Weights of a small image embedding model.
Model: activation geglu, patch size [4, 4].
Training: adam_atan2 at rate 0.001, 12700 steps, batches of 256, held-out accuracy 86%.
Rows from block 7 of a small image embedding model, named by matrix and row number. Rows with one number belong to one neuron. Each number is 128 + 32 x the weight over its row's rms, rounded and kept within 0 to 255. All counts start at 0. Numbers have three digits each.
Before each neuron's rows are labels from the 100 images, of 14848, where the neuron reaches its largest size: "strongest on" is what is common among them. Only what is clearly more common there than usual is listed. The data: telescope images of galaxies (Galaxy Zoo DECaLS). In brackets: how many of the 100.
# gate: MLP gate (model.blocks.7.mlp.gate.weight, 512x192), inputs 0-191
# fc1: MLP up (model.blocks.7.mlp.fc1.weight, 512x192), inputs 0-191
# fc2: MLP down (model.blocks.7.mlp.fc2.weight, 192x512, transposed), outputs 0-191

strongest on: edge-on disk: yes (35); roundness: cigar-shaped (31)
gate.394:162108149101096188089110125123119121083135161154109120159129136103114085079116122153068125165114123158134131124139121099130138129121132077162131127114169194121139108099122124100191165115115098094073113141111137119103131122121137104061066133103097137113105205057087061137128084134108139118106072093124096076106102110091105132072120087155145103106122129186137118177131087142133153130093096169137076133082130107141135172115096147193089126184131199092136129168107149161051131091123067100090111174153150091176138072097143112121098072094105113079109111147083112086061127040152120077
fc1.394:126075132067092142150115117135084098082123097104104075080094175123098118094119085156117091133163184106094143116143103155109105118087089048110127161113151131170112137095139134130126140167164175127078188196180163157142131133110149180063137154148127116124182172118072132157139137121141200111114127139161146121173118128089130112123099145090148140051165171090048108134116094150076122172096114105139117181095138126107141124093124121179140106110172163125132134131139143149153183148161127201183121173157082166137135064165151152160120165168187162147140139143219178133130126103093134132
fc2.394:102094088130141189152199143130166113130100130159093172133109137115090154134139085112114107142142189116065137151129082118148104168130116139107138150102144106124138104128129106174102136100151153130112184181154082160221168120131144105111175136155107117161195098123162124138185149077113155141119094120119125118154230113129148133131117157170107158109104135157150156153052156127095112174101128115132128158144119176143065180135195118189184124114131113131113129133190124147110149155132126173195066106171118145165111201137158120185108177166171145200130173171135128133077092142114125188

strongest on: roundness: cigar-shaped (37); edge-on disk: yes (29)
gate.69:130140094118114149151136127117105087076108100106178115124075113127086097061058126099119105121078082112118108090114126125174117134115078096105120163156161177112091106105106121170124101177098106073076123129154133109117132122097099149123088113129129130098112126112119117129138125120156172168110078102063101093097096136140134110111190145128161155138153140192132086219133152172175143109108112114103103157200114149084127139089104136099054186193146185115075102110117096087100073099134119145135161131160096165120096125117142096088126137144151112097109149141145112000118119063092141139
fc1.69:099152217099229117124111109188137082115123133088114142116132115151095130123157120125156155117144092136159099172142100104131105188118151154149145041044117099170164178154176095127157105150132117051131160137181111115147161122140128148167161094204177120129136167158171148128076211128135127080156111102114115145127114153118122154104141088106113204125073090074124144123127139115102090092113179156130153156102102138122126147119139136113182118144086143063131092181088153089120133114124129104156094093149147132116082112168097114072169133097110165101133163145148067109068183127123083128
fc2.69:159104045110149129149137146126139160140137033110117159129180107129144163189124143156153102126176144161163177115142123111142140110105195125141164147139166036156172105111174159131126074080180149134141107089152164108129128114158133150169150145142132102200148149134147114069150128116101135122179160096139163194106168142118083152131103158114073189173129160156138142143131138088148136198122147143183164127097170080075152162090098191105118128123163175049150139127129114079096101121140067157098168081114134092148088096104085099112135087118135100149131099109118094122189137151166152082

strongest on: roundness: cigar-shaped (33); edge-on disk: yes (32)
gate.409:110077145103175149117188198109106141102113103139076102133106145150130122089118097088109182130129189098144111127090103101147128074130061119132105194094156166065189143103052093127116143083105167104056134165107116144150156131143107099065125136115059084147149093088107121097110079153084106162110107162138154108117144129114101137077095076179128112108182178179116148163097119140154137157117126096118115124196149098172143147172151085127075162126103158130098122154164120150091105150083149137116153200127152104191100156115129129107119144098138063128077096123098134039100150094116124127
fc1.409:164129078107067151119196065133165118138141128119168116115103156106169155177155143136136100169139111115115166105135138160089160107157059133147148140160129125132062053106093141149127126183109121111159099107095119094162194124118192132091135165145172131137102196142197150115167129137196109138113098163158111126155125159156147150158123146121073128106133169173151101106111086134102131104144174118121172140120149201152126206179142149155117111173106111088173105135186141160117145114184110141176121121086126112156132205102237145167136156115172160157121116126180098161143112160161150172
fc2.409:131109126041107159067065080089110107100114140137109060073132136099115060128129113164119185100115174145143151146122094157120123087095144150074128144117120122138095054051146112161143182080185121176110171141143141205170141134122102156107096117138166124090139188086085140134121150127177104164088110132150220111104111168093112118159091077132114148089119142085146132140138165124081077103127158066129172115096132099138157081139109018116139125112167149122112107186130144153153165126094151123133094163108116118142083118115097152136073097103109161112145146132128132107099107085140124087

strongest on: roundness: cigar-shaped (26)
gate.390:131124129142140131116082101161095184129120134209148111170066131131055105175060193126096147154082038169118101170108083124121168098095113126107158189139131151115192101170139128193110087099050099140140144075107115128111152150117120081142064156148133137084086173083136123130132161120203110183117117144117148133165134109122103177195133136125139149107175116084137128105135156134108156107136113072121119129123095127110117151170159126105094157120164138136106130142165155023110075117154093099155132158115074111132078124070148129113125144103167118164133115136151072129128101070099115174
fc1.390:114078117141126135168148174172105160129161096206170102166195071138163200121128152135097092166111129190170178161148118157128133123185105111175171140136124105144129068107137114105077152148096132143144168036150124148159088133154127131148136150144138110090123128080121127128069112171124217132120130143121117116107116190102107180115144140120096157178144089156181167125132078146140064129206182153154134198118078153131144123090136084130152129118160132103124141131097119111182125123193087092128167110138156108120131105151067146180122146182132159164105064116118086143129155115100157082
fc2.390:142146156103137136126169121146150117080159135120146113094113138157115155126088121142116219049127119106160120116186101112109142160119098106106102096078104142099084116067184100147094132060183175159143085110150113121070113129029156114149157144138143154099107152118113152166138132183186158160103107149141176147094082162120162065164078102157146175092082114088115070136143143137172123047193146057121166121157154135163113124131139118165122170129127131120111117152120084115159115139096154138124139112165177097121086146138094148093128160126066186120059103150158124118127167131103159051

strongest on: shape: featured or disk (71); edge-on disk: yes (42)
gate.296:134149131126126130077135104097156130191154132157114184090123120062189140111063149139129082202129136111162158173126207118135114108076174109144110143155153121134117134120119178126177122120139146129125081114096151079046108159136107086171109189151125128154163097120181096120165106062140173069149124126160123125129106082052140114170126138103121166161128140161142090127157179132114201152075118168142096129133098096105105177098113193139102144110133144123159142116126119141053123116116106078055122085121169151093070159181158121105151130072094109106150163063164102129137148096143097095
fc1.296:069158154197109115119124162088157159165151122109153107183149168170094120134159109144198115163125125132145092066068181157121174169193172156136087134143141119127131134117116173169117131142128070139137090108101069139133100141172137189132131108060136123098119122167164074136106132125101108168118126130127117126115076114166171119172126136146149172171119180127120155137162131129152210142171148127117176102133137115097118134117153177128148129108129124129105120122133120175123108157154155106052186198155081190130150202141227170125122130161151157061123079157067138126144112138106189100
fc2.296:136140147143152152185085206141148159114142143175039164132117091185145147168175176111038150099137129136087192090101125131153089103125138167181152148126147096133115121171117110128139125094088144136124042086100090122097036152105129095168158108141130123141147136189146137141095111139080115101149138110126128113128148096123107138102124132115103131152139135144080200129147118128129146165062149103185133168147172094028149166170158186130165145120119131126103152156161087132075112077114096102113081075150107151093150150126135126107082178189182141112140119115147117149082088169149116124

strongest on: shape: featured or disk (62); edge-on disk: yes (49); roundness: cigar-shaped (32)
gate.79:101083145172146111159159121078124103130120122087095096153114153031191075144080106067135113095065129168198132067128183142122135097118144069105155143075152143117101110116041133117103106153079146127117106082127101088107135095095123073094108115105141128200093150109113146139092124149114119109118114119112135131151094116184146072185120121158131125139135157160202097127193151131130181138135066146145170124113116162205057115056137073114099135136114122149106107160173075133102101102133105097087141112092100136165151144103141138129093153113133112149134099086127108117120071093116060109
fc1.79:115148128102124130146101221182189143150090132134092136214088092123129113115181136184145092168150121140051172127103160179114148129132211142152145132140139133116133151118168106136179117133175123160125192108149101083106146119152171153137191169104100115127162133161108098122148165157145112103136122143126121126164203111129129067156102128144144110171126077091106128136147106133068124133096147073143073082125120070099130120086137086112105094145086122136162160155092167154142120200095190171189129116156106101096152129194070159122102140163165141115147125084206185134113144148093141123
fc2.79:053140129175155095205167169159133142187146085150164125166118104162131167094118182084186058130146112114134086156103187162116096116079131117157105138148144140115103136174118137132187118165171133115133207156144127168040138131153162163189146111165130124098167085138091169138143160108144140084118115140120104119127159165186133115154093166138154106136176067143108131104142106135093076158120088131112131165108106134169087100131105075141174129123126138115139115122074177118167118097120153143171055104088114174124130149175094205094130128127128088155134099121183143102103215142090136119

strongest on: roundness: cigar-shaped (31)
gate.195:118116073107094163111159152177120175119080133124129201124125111171066090145138104087154130109143133121080125152121085122105168141096160112131164100084114155092078139111180067149098156145100084170121164094132079095126097136099130112157156127159151136168127159115064082084146136095133137123152138126136143140188169090134154146158077112091127155068074091135107121123139091117106082078133117133095136100128059157163076137040169136109152137156132142137082071132195157118133114111089143165193073054113142151158056142135180144112104138144138153125179143052164084136146100132089096163
fc1.195:094065117152126152111138107091100117102117130168177056126138146093164122112089181145098149117113138135152125124113127181152174103120051087141181139147122143175123108070025204126117122119140158136095068085110173134121089118156130126038096157102111141133129098092110164119099119142088124075120133149138145137121112158092101128079163123149146078180153159104168083123167125125128120161102138126150086115142130097099184207175087147104102096119155126110135110127090092148138160136182077097097159198074109072082141127056164083121157098097102072125128110125087089129138134109155089097
fc2.195:045076167098156132115153127057106175092103104171129109116139155134127164161137136082204093160119173086152176182130133119135161133081099130132177157119129107163152213168130120152127105080146112116076184081173085143171071143135169131121194140144143122094086148110126167127153107128181165068148139124164125127186152185101130165210133120122128136147178142155164100101132111155150101158145106080089154142082108145162139197122138091102152164149140108117116122128129106177106163136176106105144067102079107141146106166116125179155143132136136148149165075151136133136068083079111151172

strongest on: shape: featured or disk (62); edge-on disk: no (50)
gate.161:142096122166131145130133176116128169109094168214137129167146117180118082048094116147100045104173134115078093123101098196101111083169151119173084113132166126102134135149119097154187125088133170104101217157105140155132124102173140137130143123106102130140174046123105132129122104123129138149109130127125137127075106090117151115109117091154109091101175087151110120125107134119124135102152095111039143124118083135129084073142128037143114123122134163121154194127200185170148127199114159119106108168100193153114171130220128122130114071131164117134114146164145158117122092135127155097
fc1.161:095136111093105116152130131111119120149133098136138141173159159117143130097151161126084155150180130118122169167119049149133060145098155092094102158162121130157141098062164138089038113132183097124142087124141144191138094175120163101170098142205087133091102143057143092120134179194197179151137105121093118132152137161092161141091131187097144127099159174111078135116179144137103091133054142122129100166163156155072133062066143157148165142118137122148103150133138065107155134117057102157127119134173178167126131050169118135150129143188119133107104147160171158135142110150119100146
fc2.161:147136164156162121121108131069097134161167125193157060119114100122141111072030192083141185148136166115135118055184101181109121159121104138159151087156132126129123158087123132135121146143185141123160104184157189140072075110158110121137096145107129122028219099077131124124117137153181144113130126131125119132066111142177085057123127137103120135081097142116071063131165129133125048137188143092091102146113169120128163141109137131122095107104128145148130171114135059126168111123113127104189099152110130096146098114121072105134146116148140114146165129096124081118118109105140068133

strongest on: roundness: cigar-shaped (33); edge-on disk: yes (31)
gate.85:172124066071111184109097140130100111119103158143152076110123134110124051131125139148127108129111152124115113107115107108160097121142076125107154139128095144099016047057083123119128178171105107104147179108058155194084129129103082140081061127134130115116097122107088115175163104151099112139088153134098115101110114139120121082115139112066127120100156156131147132143132070171082145080112113148162122154151122138123118147160125057153114157220210184192123102094108110102072120123114145095136123190124143117109085109128139122107151139128103078144117138167119096113171109052091143094
fc1.85:055132235130211135116163148160157177113083143137145136138112123146120153133136097148121084152122099120133127143182116130184117164163147133122120104055107111127209200173157109109091146149128080134063095137161092117125129151059088159115068123114092116125115136118142107174171103122163091117128098112140119165159156146092093166166137117174176149126114103136129172100095084086176162172100121173105124104058075130102138158075132127064114149068122120118186123138187161101144119122160147146128161098102102130112100134111135139110081087169147181124098073101148103099067130168114169140
fc2.85:132133131128096151199178106126129129137079088137101147136106111112158186119055118106180082131124123153098134137155163101083130158077135081126207092100127079141163165129114158157118141177093137176105147119199119068091095090105142178120129178135140142137128121118142091126137127082136209110144122120099142174183159141134125129114102177142122169172114112167118096100101098092122125212135132147123195159088082155147182150075076154077084135100166146064099141173098123094139109116136093127171152088177066124146097120085076086176107117175153144149116053117149097143142111133127158115

strongest on: roundness: cigar-shaped (46)
gate.359:107109180079095134140135127122044120114066139076128092120160147158175100136069160111068117049141195124133162093132108101123135156143098151120108087126103141170126144178143157113121162076089121132126122101113115144177103107172101090099140144094171125168104120080189134130164142146175073152109142142141110132128079159156152179203136121129111068166154114087148150138147090138126137117159154142115193095115153169160090161093135096135139113119117119119153073139167112161145181121141139155081203136081140151117131150070150114136118139188205183113211044148110153136133136182131139139
fc1.359:096134136062130114074144190107142160082117165149100061083149172171112151134163199112087118097173126051065113088149106085121120096125130149213091074120106131051145083058147096177153140150149113157137118101105122094121065074168068077143112109051124141180167189077173164130127122158174089148123144143140133124080105183166136105138118082137160100129104177122155132155115147135166124107131112103135118183152171133147132147138082123086136134133124110117120137137136115169143132149092139146126169149144133127110131130128126105129126155109166130102147210113126216134165133169160111092
fc2.359:168186102126158114126089161123118109137188144125111090167136138158162039188178156142106148138193143108129117113112184156146115169104141117164131159125125123151107134116160109085145109124198142151109138165161104121155100116129085115120149059113129121064131173158107166124133185196153129138136114126148151126064034173171134058143106147146129124060048159101055163118135077130141169126162165120101145111131147109137079120056123094137185127131114157101075100110159097145121115135150128149091056111152170123124134064171086136118120123147093144156177125083093171130116159100131161100