config.toml
model = "image embedding model"
dataset = "telescope images of galaxies (Galaxy Zoo DECaLS)"
train_examples = 88335
image_size = 40
crop_scale_min = 0.5
horizontal_flip = true
translate = 0.06
targets = ["roundness"]
num_classes = 3
embedding_dim = 192
arch = "vit"
norm = "layernorm"
norm_position = "post"
hidden_act = "geglu"
mlp_ratio = 2.67
head_dim = 64
fused_qkv = true
bias = "qkv"
qk_norm = false
parallel_block = false
inner_norm = false
patch_size = [4, 4]
conv_stem = false
layers = 10
width = 192
positions = "sincos"
pooling = "mean"
am_softmax_margin = 0.1
am_softmax_scale = 30
init = "trunc_normal_002"
residual_init = "none"
optimizer = "adam_atan2"
learning_rate = 0.001
beta1 = 0.9
beta2 = 0.99
ema_decay = 0.999
max_steps = 12700
batch_size = 256
epochs = 36.8
lr_schedule = "linear"
final_lr_fraction = 0.01
warmup_steps = 630
weight_decay = 0.09
Rows from block 5 of a small image embedding model, named by matrix and row number. Rows with one number belong to one neuron. Each number is 200 + 20 x the weight over its row's rms, rounded and kept within 0 to 999. All counts start at 0.
After each neuron's rows are labels from the 100 images, of 14848, where the neuron reaches its largest size: "responds to" is what is common among them. Only what is clearly more common there than usual is listed. The data: telescope images of galaxies (Galaxy Zoo DECaLS).
# gate: MLP gate (model.blocks.5.mlp.gate.weight, 512x192), inputs 0-63
# fc1: MLP up (model.blocks.5.mlp.fc1.weight, 512x192), inputs 0-63
# fc2: MLP down (model.blocks.5.mlp.fc2.weight, 192x512, transposed), outputs 0-63

gate.233,207,214,265,203,210,159,206,196,210,249,192,213,169,176,204,180,243,203,179,203,227,203,206,186,210,225,215,204,240,204,192,193,188,205,228,224,197,155,168,250,193,191,199,218,202,224,181,205,186,224,226,217,190,192,205,186,182,179,215,178,142,221,180,194
fc1.233,186,206,191,205,270,206,184,189,217,152,200,207,228,201,211,201,194,223,227,216,184,174,205,199,221,195,204,177,209,210,179,220,195,205,195,220,194,222,215,209,227,184,208,200,195,208,200,198,218,184,201,243,206,217,217,256,229,186,201,204,214,187,202,193
fc2.233,193,170,196,180,152,211,187,210,201,222,190,200,186,194,193,189,189,197,220,206,217,210,196,202,196,199,193,182,211,188,212,189,237,183,202,210,173,167,225,186,162,171,195,213,197,196,186,195,213,213,190,229,216,170,172,171,196,191,206,193,218,200,210,189
responds to: roundness: cigar-shaped

gate.416,188,195,202,207,200,201,201,228,218,209,191,194,228,217,210,234,195,193,210,222,220,212,215,184,234,195,239,174,180,216,222,220,213,160,185,220,230,222,231,214,205,231,167,204,225,209,195,166,193,202,207,207,180,205,159,199,168,179,164,216,197,180,224,247
fc1.416,187,221,206,209,196,196,208,203,169,188,197,200,178,216,194,189,205,213,253,222,219,179,194,207,193,186,168,159,205,182,201,189,185,202,181,184,200,191,198,202,215,180,228,191,188,163,188,161,202,198,202,184,212,208,180,197,199,198,221,214,174,210,148,202
fc2.416,212,201,220,208,194,184,197,207,194,160,235,204,181,174,196,183,193,168,196,196,185,175,141,219,178,197,172,209,220,190,205,186,205,218,183,210,205,198,180,169,221,209,204,174,172,186,204,263,179,203,207,200,236,193,213,222,187,201,169,196,196,181,177,188
responds to: roundness: cigar-shaped; edge-on disk: yes

gate.185,195,195,200,207,201,199,193,202,222,218,171,212,199,162,210,237,226,235,200,237,217,213,219,191,233,178,192,228,225,205,181,184,194,212,215,175,192,208,247,163,222,176,196,191,209,196,212,192,233,177,196,205,209,204,209,217,234,166,220,234,189,201,194,192
fc1.185,170,182,222,209,212,202,244,222,254,207,199,193,239,205,195,241,221,208,221,181,223,174,202,207,227,175,206,215,189,182,222,219,192,157,212,217,239,196,218,197,188,241,222,197,181,162,190,222,186,208,196,208,192,187,170,183,189,236,218,256,212,200,197,194
fc2.185,200,185,212,173,212,196,188,202,218,208,171,149,223,213,195,240,200,181,247,212,206,196,215,167,192,182,219,172,195,177,217,225,217,188,194,205,196,173,240,181,203,197,218,177,186,173,232,158,197,198,202,190,231,198,191,211,194,188,234,207,210,200,187,196
responds to: edge-on disk: no; spiral arms: yes

gate.436,223,208,202,176,190,197,209,195,178,196,159,179,180,184,205,224,219,177,180,193,184,237,230,207,171,236,227,148,205,207,218,227,228,224,204,180,197,219,192,168,195,200,245,209,182,227,237,194,204,214,200,194,186,191,188,199,180,215,181,195,220,252,175,199
fc1.436,226,187,192,188,221,205,190,219,210,216,194,206,179,181,202,175,179,180,198,210,203,241,178,220,190,163,171,180,180,221,198,192,213,239,177,210,199,191,197,231,223,159,220,186,217,173,164,222,250,209,196,197,237,196,215,192,246,206,164,244,210,183,219,180
fc2.436,206,199,197,191,191,215,208,200,193,202,190,248,223,191,207,232,192,192,206,219,215,210,178,198,200,159,193,193,188,182,172,218,187,216,198,182,227,202,213,226,208,202,211,178,212,232,200,244,208,215,202,204,183,198,213,201,211,211,211,215,202,155,195,219
responds to: shape: featured or disk; edge-on disk: no; spiral arms: yes

gate.145,245,202,193,211,204,193,165,170,203,201,196,200,237,215,197,205,203,195,202,208,191,223,204,216,164,189,192,206,196,228,218,213,222,229,208,174,200,229,222,199,193,212,218,237,210,186,215,269,196,210,185,201,201,184,208,197,178,247,196,184,198,198,167,173
fc1.145,210,211,213,187,190,201,192,206,210,192,209,193,201,165,197,189,209,222,194,200,222,193,204,178,183,193,207,209,240,218,217,212,189,188,233,171,247,221,189,198,196,169,227,220,227,251,176,231,239,212,204,188,191,206,186,198,213,196,187,222,195,214,188,201
fc2.145,177,222,182,206,205,191,204,184,180,203,177,214,205,200,207,213,196,173,203,212,165,234,196,178,251,183,161,216,208,207,193,177,199,168,237,191,182,201,198,191,206,198,220,184,197,229,211,195,210,224,212,187,200,192,222,187,177,200,177,170,186,156,166,177
responds to: shape: featured or disk; edge-on disk: yes; roundness: cigar-shaped

gate.396,209,200,180,171,204,197,175,175,178,192,151,190,221,159,193,196,194,162,179,242,205,179,202,215,199,169,220,185,185,204,145,158,224,207,215,188,155,184,196,167,216,192,171,200,199,219,217,217,219,192,208,186,193,203,185,178,198,205,230,211,216,212,170,176
fc1.396,206,238,207,237,213,200,212,233,211,182,175,200,198,197,198,237,211,200,203,223,230,174,171,221,199,173,194,210,177,201,215,201,187,224,207,193,209,205,209,216,173,186,222,226,162,171,187,198,191,208,209,201,212,198,185,219,254,203,184,241,175,146,198,176
fc2.396,218,210,203,204,197,188,218,163,176,186,201,214,203,210,202,204,209,183,183,191,191,205,242,219,183,183,218,253,184,210,213,235,234,230,196,225,234,198,184,179,204,211,210,187,201,211,209,196,197,195,187,201,206,193,192,192,177,248,199,200,207,218,219,155
responds to: roundness: in between

gate.490,207,179,198,194,203,208,169,221,223,210,211,208,169,197,190,210,213,179,171,176,216,180,234,179,182,237,199,193,198,210,232,185,202,223,163,217,196,195,184,191,203,190,220,209,224,189,208,177,203,211,212,194,176,187,196,197,227,204,190,157,210,185,186,209
fc1.490,222,180,183,211,212,204,161,183,200,184,226,210,212,186,202,204,199,211,187,191,211,186,205,224,247,209,167,200,213,195,215,167,208,228,149,162,152,207,213,231,187,197,220,223,180,186,149,239,192,213,196,206,172,206,204,197,189,204,211,166,204,213,188,210
fc2.490,204,212,212,211,200,202,197,196,226,209,209,216,197,201,202,221,218,184,193,176,162,189,131,201,226,240,177,201,173,194,190,148,202,200,238,171,182,195,197,171,208,163,219,196,146,218,171,231,199,172,207,204,236,202,187,216,198,154,180,166,191,174,178,172
responds to: shape: featured or disk; edge-on disk: no; spiral arms: yes

gate.247,205,186,164,183,158,200,194,181,193,213,205,206,201,220,173,189,179,191,194,193,209,230,208,193,173,195,185,205,202,188,211,205,222,209,200,177,185,202,200,201,211,213,189,222,186,208,218,166,208,218,199,291,169,186,159,164,194,171,216,196,160,215,168,199
fc1.247,220,211,176,225,220,207,219,189,178,185,188,217,174,243,205,193,215,179,209,191,195,173,214,176,208,207,183,151,215,222,193,222,175,173,189,218,193,227,167,183,198,174,194,187,176,187,209,212,225,200,202,207,200,207,221,204,201,244,205,189,204,194,213,147
fc2.247,220,182,198,223,217,200,208,240,175,195,185,183,164,214,203,198,210,184,206,196,216,180,191,212,247,191,208,179,241,207,182,203,186,214,194,184,218,201,181,196,227,209,170,222,190,161,199,212,202,196,197,199,196,194,214,209,165,206,196,181,184,151,175,199
responds to: edge-on disk: yes; roundness: cigar-shaped

gate.140,196,176,209,192,210,193,228,198,200,275,169,191,217,210,201,206,192,196,230,195,221,198,172,183,166,179,239,148,223,199,208,232,215,218,181,164,233,217,162,203,206,196,189,201,178,205,215,155,201,210,191,204,177,190,187,224,201,224,226,230,209,204,185,232
fc1.140,221,204,205,187,211,208,196,208,231,225,207,198,190,187,204,247,185,235,204,191,188,161,188,209,212,209,233,252,197,211,214,198,199,206,172,223,216,191,239,206,172,193,194,220,251,220,201,194,212,191,201,195,237,179,192,216,217,212,165,188,213,185,194,218
fc2.140,198,212,199,217,211,207,235,172,219,156,180,198,205,162,200,221,203,216,217,172,172,182,162,197,171,194,225,227,186,212,189,236,217,201,198,227,181,173,237,245,196,204,185,171,200,152,191,185,199,208,215,198,182,179,206,180,194,183,176,211,191,185,185,223
responds to: roundness: in between

gate.229,203,200,214,180,212,202,211,184,177,222,228,215,232,194,206,201,213,184,207,204,213,212,200,208,214,205,185,176,184,203,191,209,165,224,229,177,190,181,233,197,208,212,194,196,181,152,175,233,185,181,204,194,204,213,163,184,251,180,203,211,202,210,250,205
fc1.229,196,197,202,210,175,203,169,181,226,213,177,221,177,172,203,222,194,235,202,219,199,148,209,207,210,245,221,204,169,210,217,211,239,176,208,246,223,163,200,207,178,194,161,200,210,191,188,194,208,206,205,193,202,188,212,213,192,228,225,217,191,187,171,223
fc2.229,173,212,227,207,202,198,219,205,233,179,185,204,207,184,204,245,185,197,225,207,232,174,153,206,214,231,189,212,175,199,234,186,167,204,193,212,223,171,202,177,209,189,240,226,200,181,205,209,204,180,188,196,202,200,196,217,185,207,240,186,213,263,167,195
responds to: roundness: in between

gate.365,232,178,196,173,213,209,225,225,167,217,162,212,200,200,199,187,186,197,189,167,229,225,192,200,197,164,220,214,217,207,146,185,200,224,211,200,183,160,200,198,191,165,173,218,238,182,219,144,238,208,203,199,219,178,199,179,196,160,135,208,199,208,226,195
fc1.365,197,197,190,223,195,196,208,256,185,188,215,217,176,186,189,212,217,178,160,181,220,184,184,172,246,194,161,195,178,215,209,213,203,218,166,190,212,211,185,201,204,218,195,182,181,207,190,134,166,185,202,206,198,223,203,199,198,218,197,177,199,220,228,237
fc2.365,198,188,198,201,192,192,185,203,197,170,216,179,224,198,200,197,193,182,182,179,203,223,195,191,248,168,195,196,227,178,207,213,211,196,234,222,173,185,188,208,219,208,174,182,204,206,180,194,228,212,206,222,218,185,223,203,216,226,206,200,195,200,202,233
responds to: edge-on disk: no

gate.349,213,199,187,191,188,193,214,197,207,200,234,207,195,205,201,216,191,174,182,194,202,171,235,223,173,220,206,165,238,204,198,192,185,219,192,197,178,209,216,181,195,205,224,199,158,222,188,234,186,208,195,197,210,204,172,188,175,214,186,230,206,251,193,151
fc1.349,231,218,209,200,198,211,175,155,141,202,203,187,186,196,204,176,195,210,204,180,200,252,165,168,214,221,195,221,128,219,175,218,196,148,207,159,204,213,208,202,205,162,211,177,205,187,212,192,201,211,192,199,209,201,189,184,294,190,193,210,195,187,226,194
fc2.349,197,190,211,199,217,197,185,198,183,202,209,215,219,186,195,173,222,195,188,192,197,218,245,232,188,182,205,208,143,187,202,184,193,173,226,240,159,183,228,203,201,188,176,237,162,193,208,196,177,204,192,225,187,195,197,181,200,162,226,195,176,207,193,175
responds to: shape: featured or disk; edge-on disk: no; spiral arms: yes

gate.110,194,211,210,217,194,195,187,162,176,225,176,148,174,178,199,176,198,213,223,228,196,214,191,218,225,249,174,198,200,219,181,170,170,198,205,197,152,195,187,193,189,198,181,195,201,165,187,214,217,200,189,201,239,194,222,195,221,176,272,218,200,196,158,199
fc1.110,173,219,198,223,188,194,201,185,176,235,242,217,206,218,200,227,210,225,179,222,199,185,215,193,199,206,177,198,222,232,206,208,217,228,211,226,209,212,211,190,198,192,174,197,207,203,220,204,173,173,199,205,220,201,210,216,184,185,143,237,205,237,168,155
fc2.110,218,194,188,186,181,193,190,192,177,222,227,203,211,150,196,177,217,221,178,203,168,134,230,207,209,202,206,204,192,187,188,181,192,203,184,187,241,201,185,205,213,211,177,168,210,149,220,219,220,213,188,205,199,198,176,212,228,211,143,218,183,217,200,212
responds to: shape: featured or disk; edge-on disk: no

gate.381,198,203,231,211,192,209,170,151,227,191,198,246,184,161,210,175,190,215,180,233,194,179,152,204,208,221,219,246,180,183,212,201,181,196,238,202,200,212,215,226,204,213,166,208,235,176,170,192,215,211,184,211,173,191,194,186,201,247,238,199,185,224,198,203
fc1.381,185,203,207,175,195,199,209,224,173,185,172,200,174,183,199,190,212,206,185,211,213,209,169,178,187,198,193,193,194,190,172,183,192,214,216,194,253,205,201,199,203,194,206,214,211,207,170,219,216,188,198,187,218,198,223,183,214,202,204,206,211,180,224,264
fc2.381,206,204,233,238,189,193,219,217,183,185,241,188,206,230,201,191,218,204,191,178,225,164,196,225,182,172,216,168,254,198,234,233,161,208,201,190,252,213,189,210,220,228,216,176,197,227,201,189,219,223,202,184,214,196,213,209,222,193,244,175,191,218,194,179
responds to: edge-on disk: yes; roundness: cigar-shaped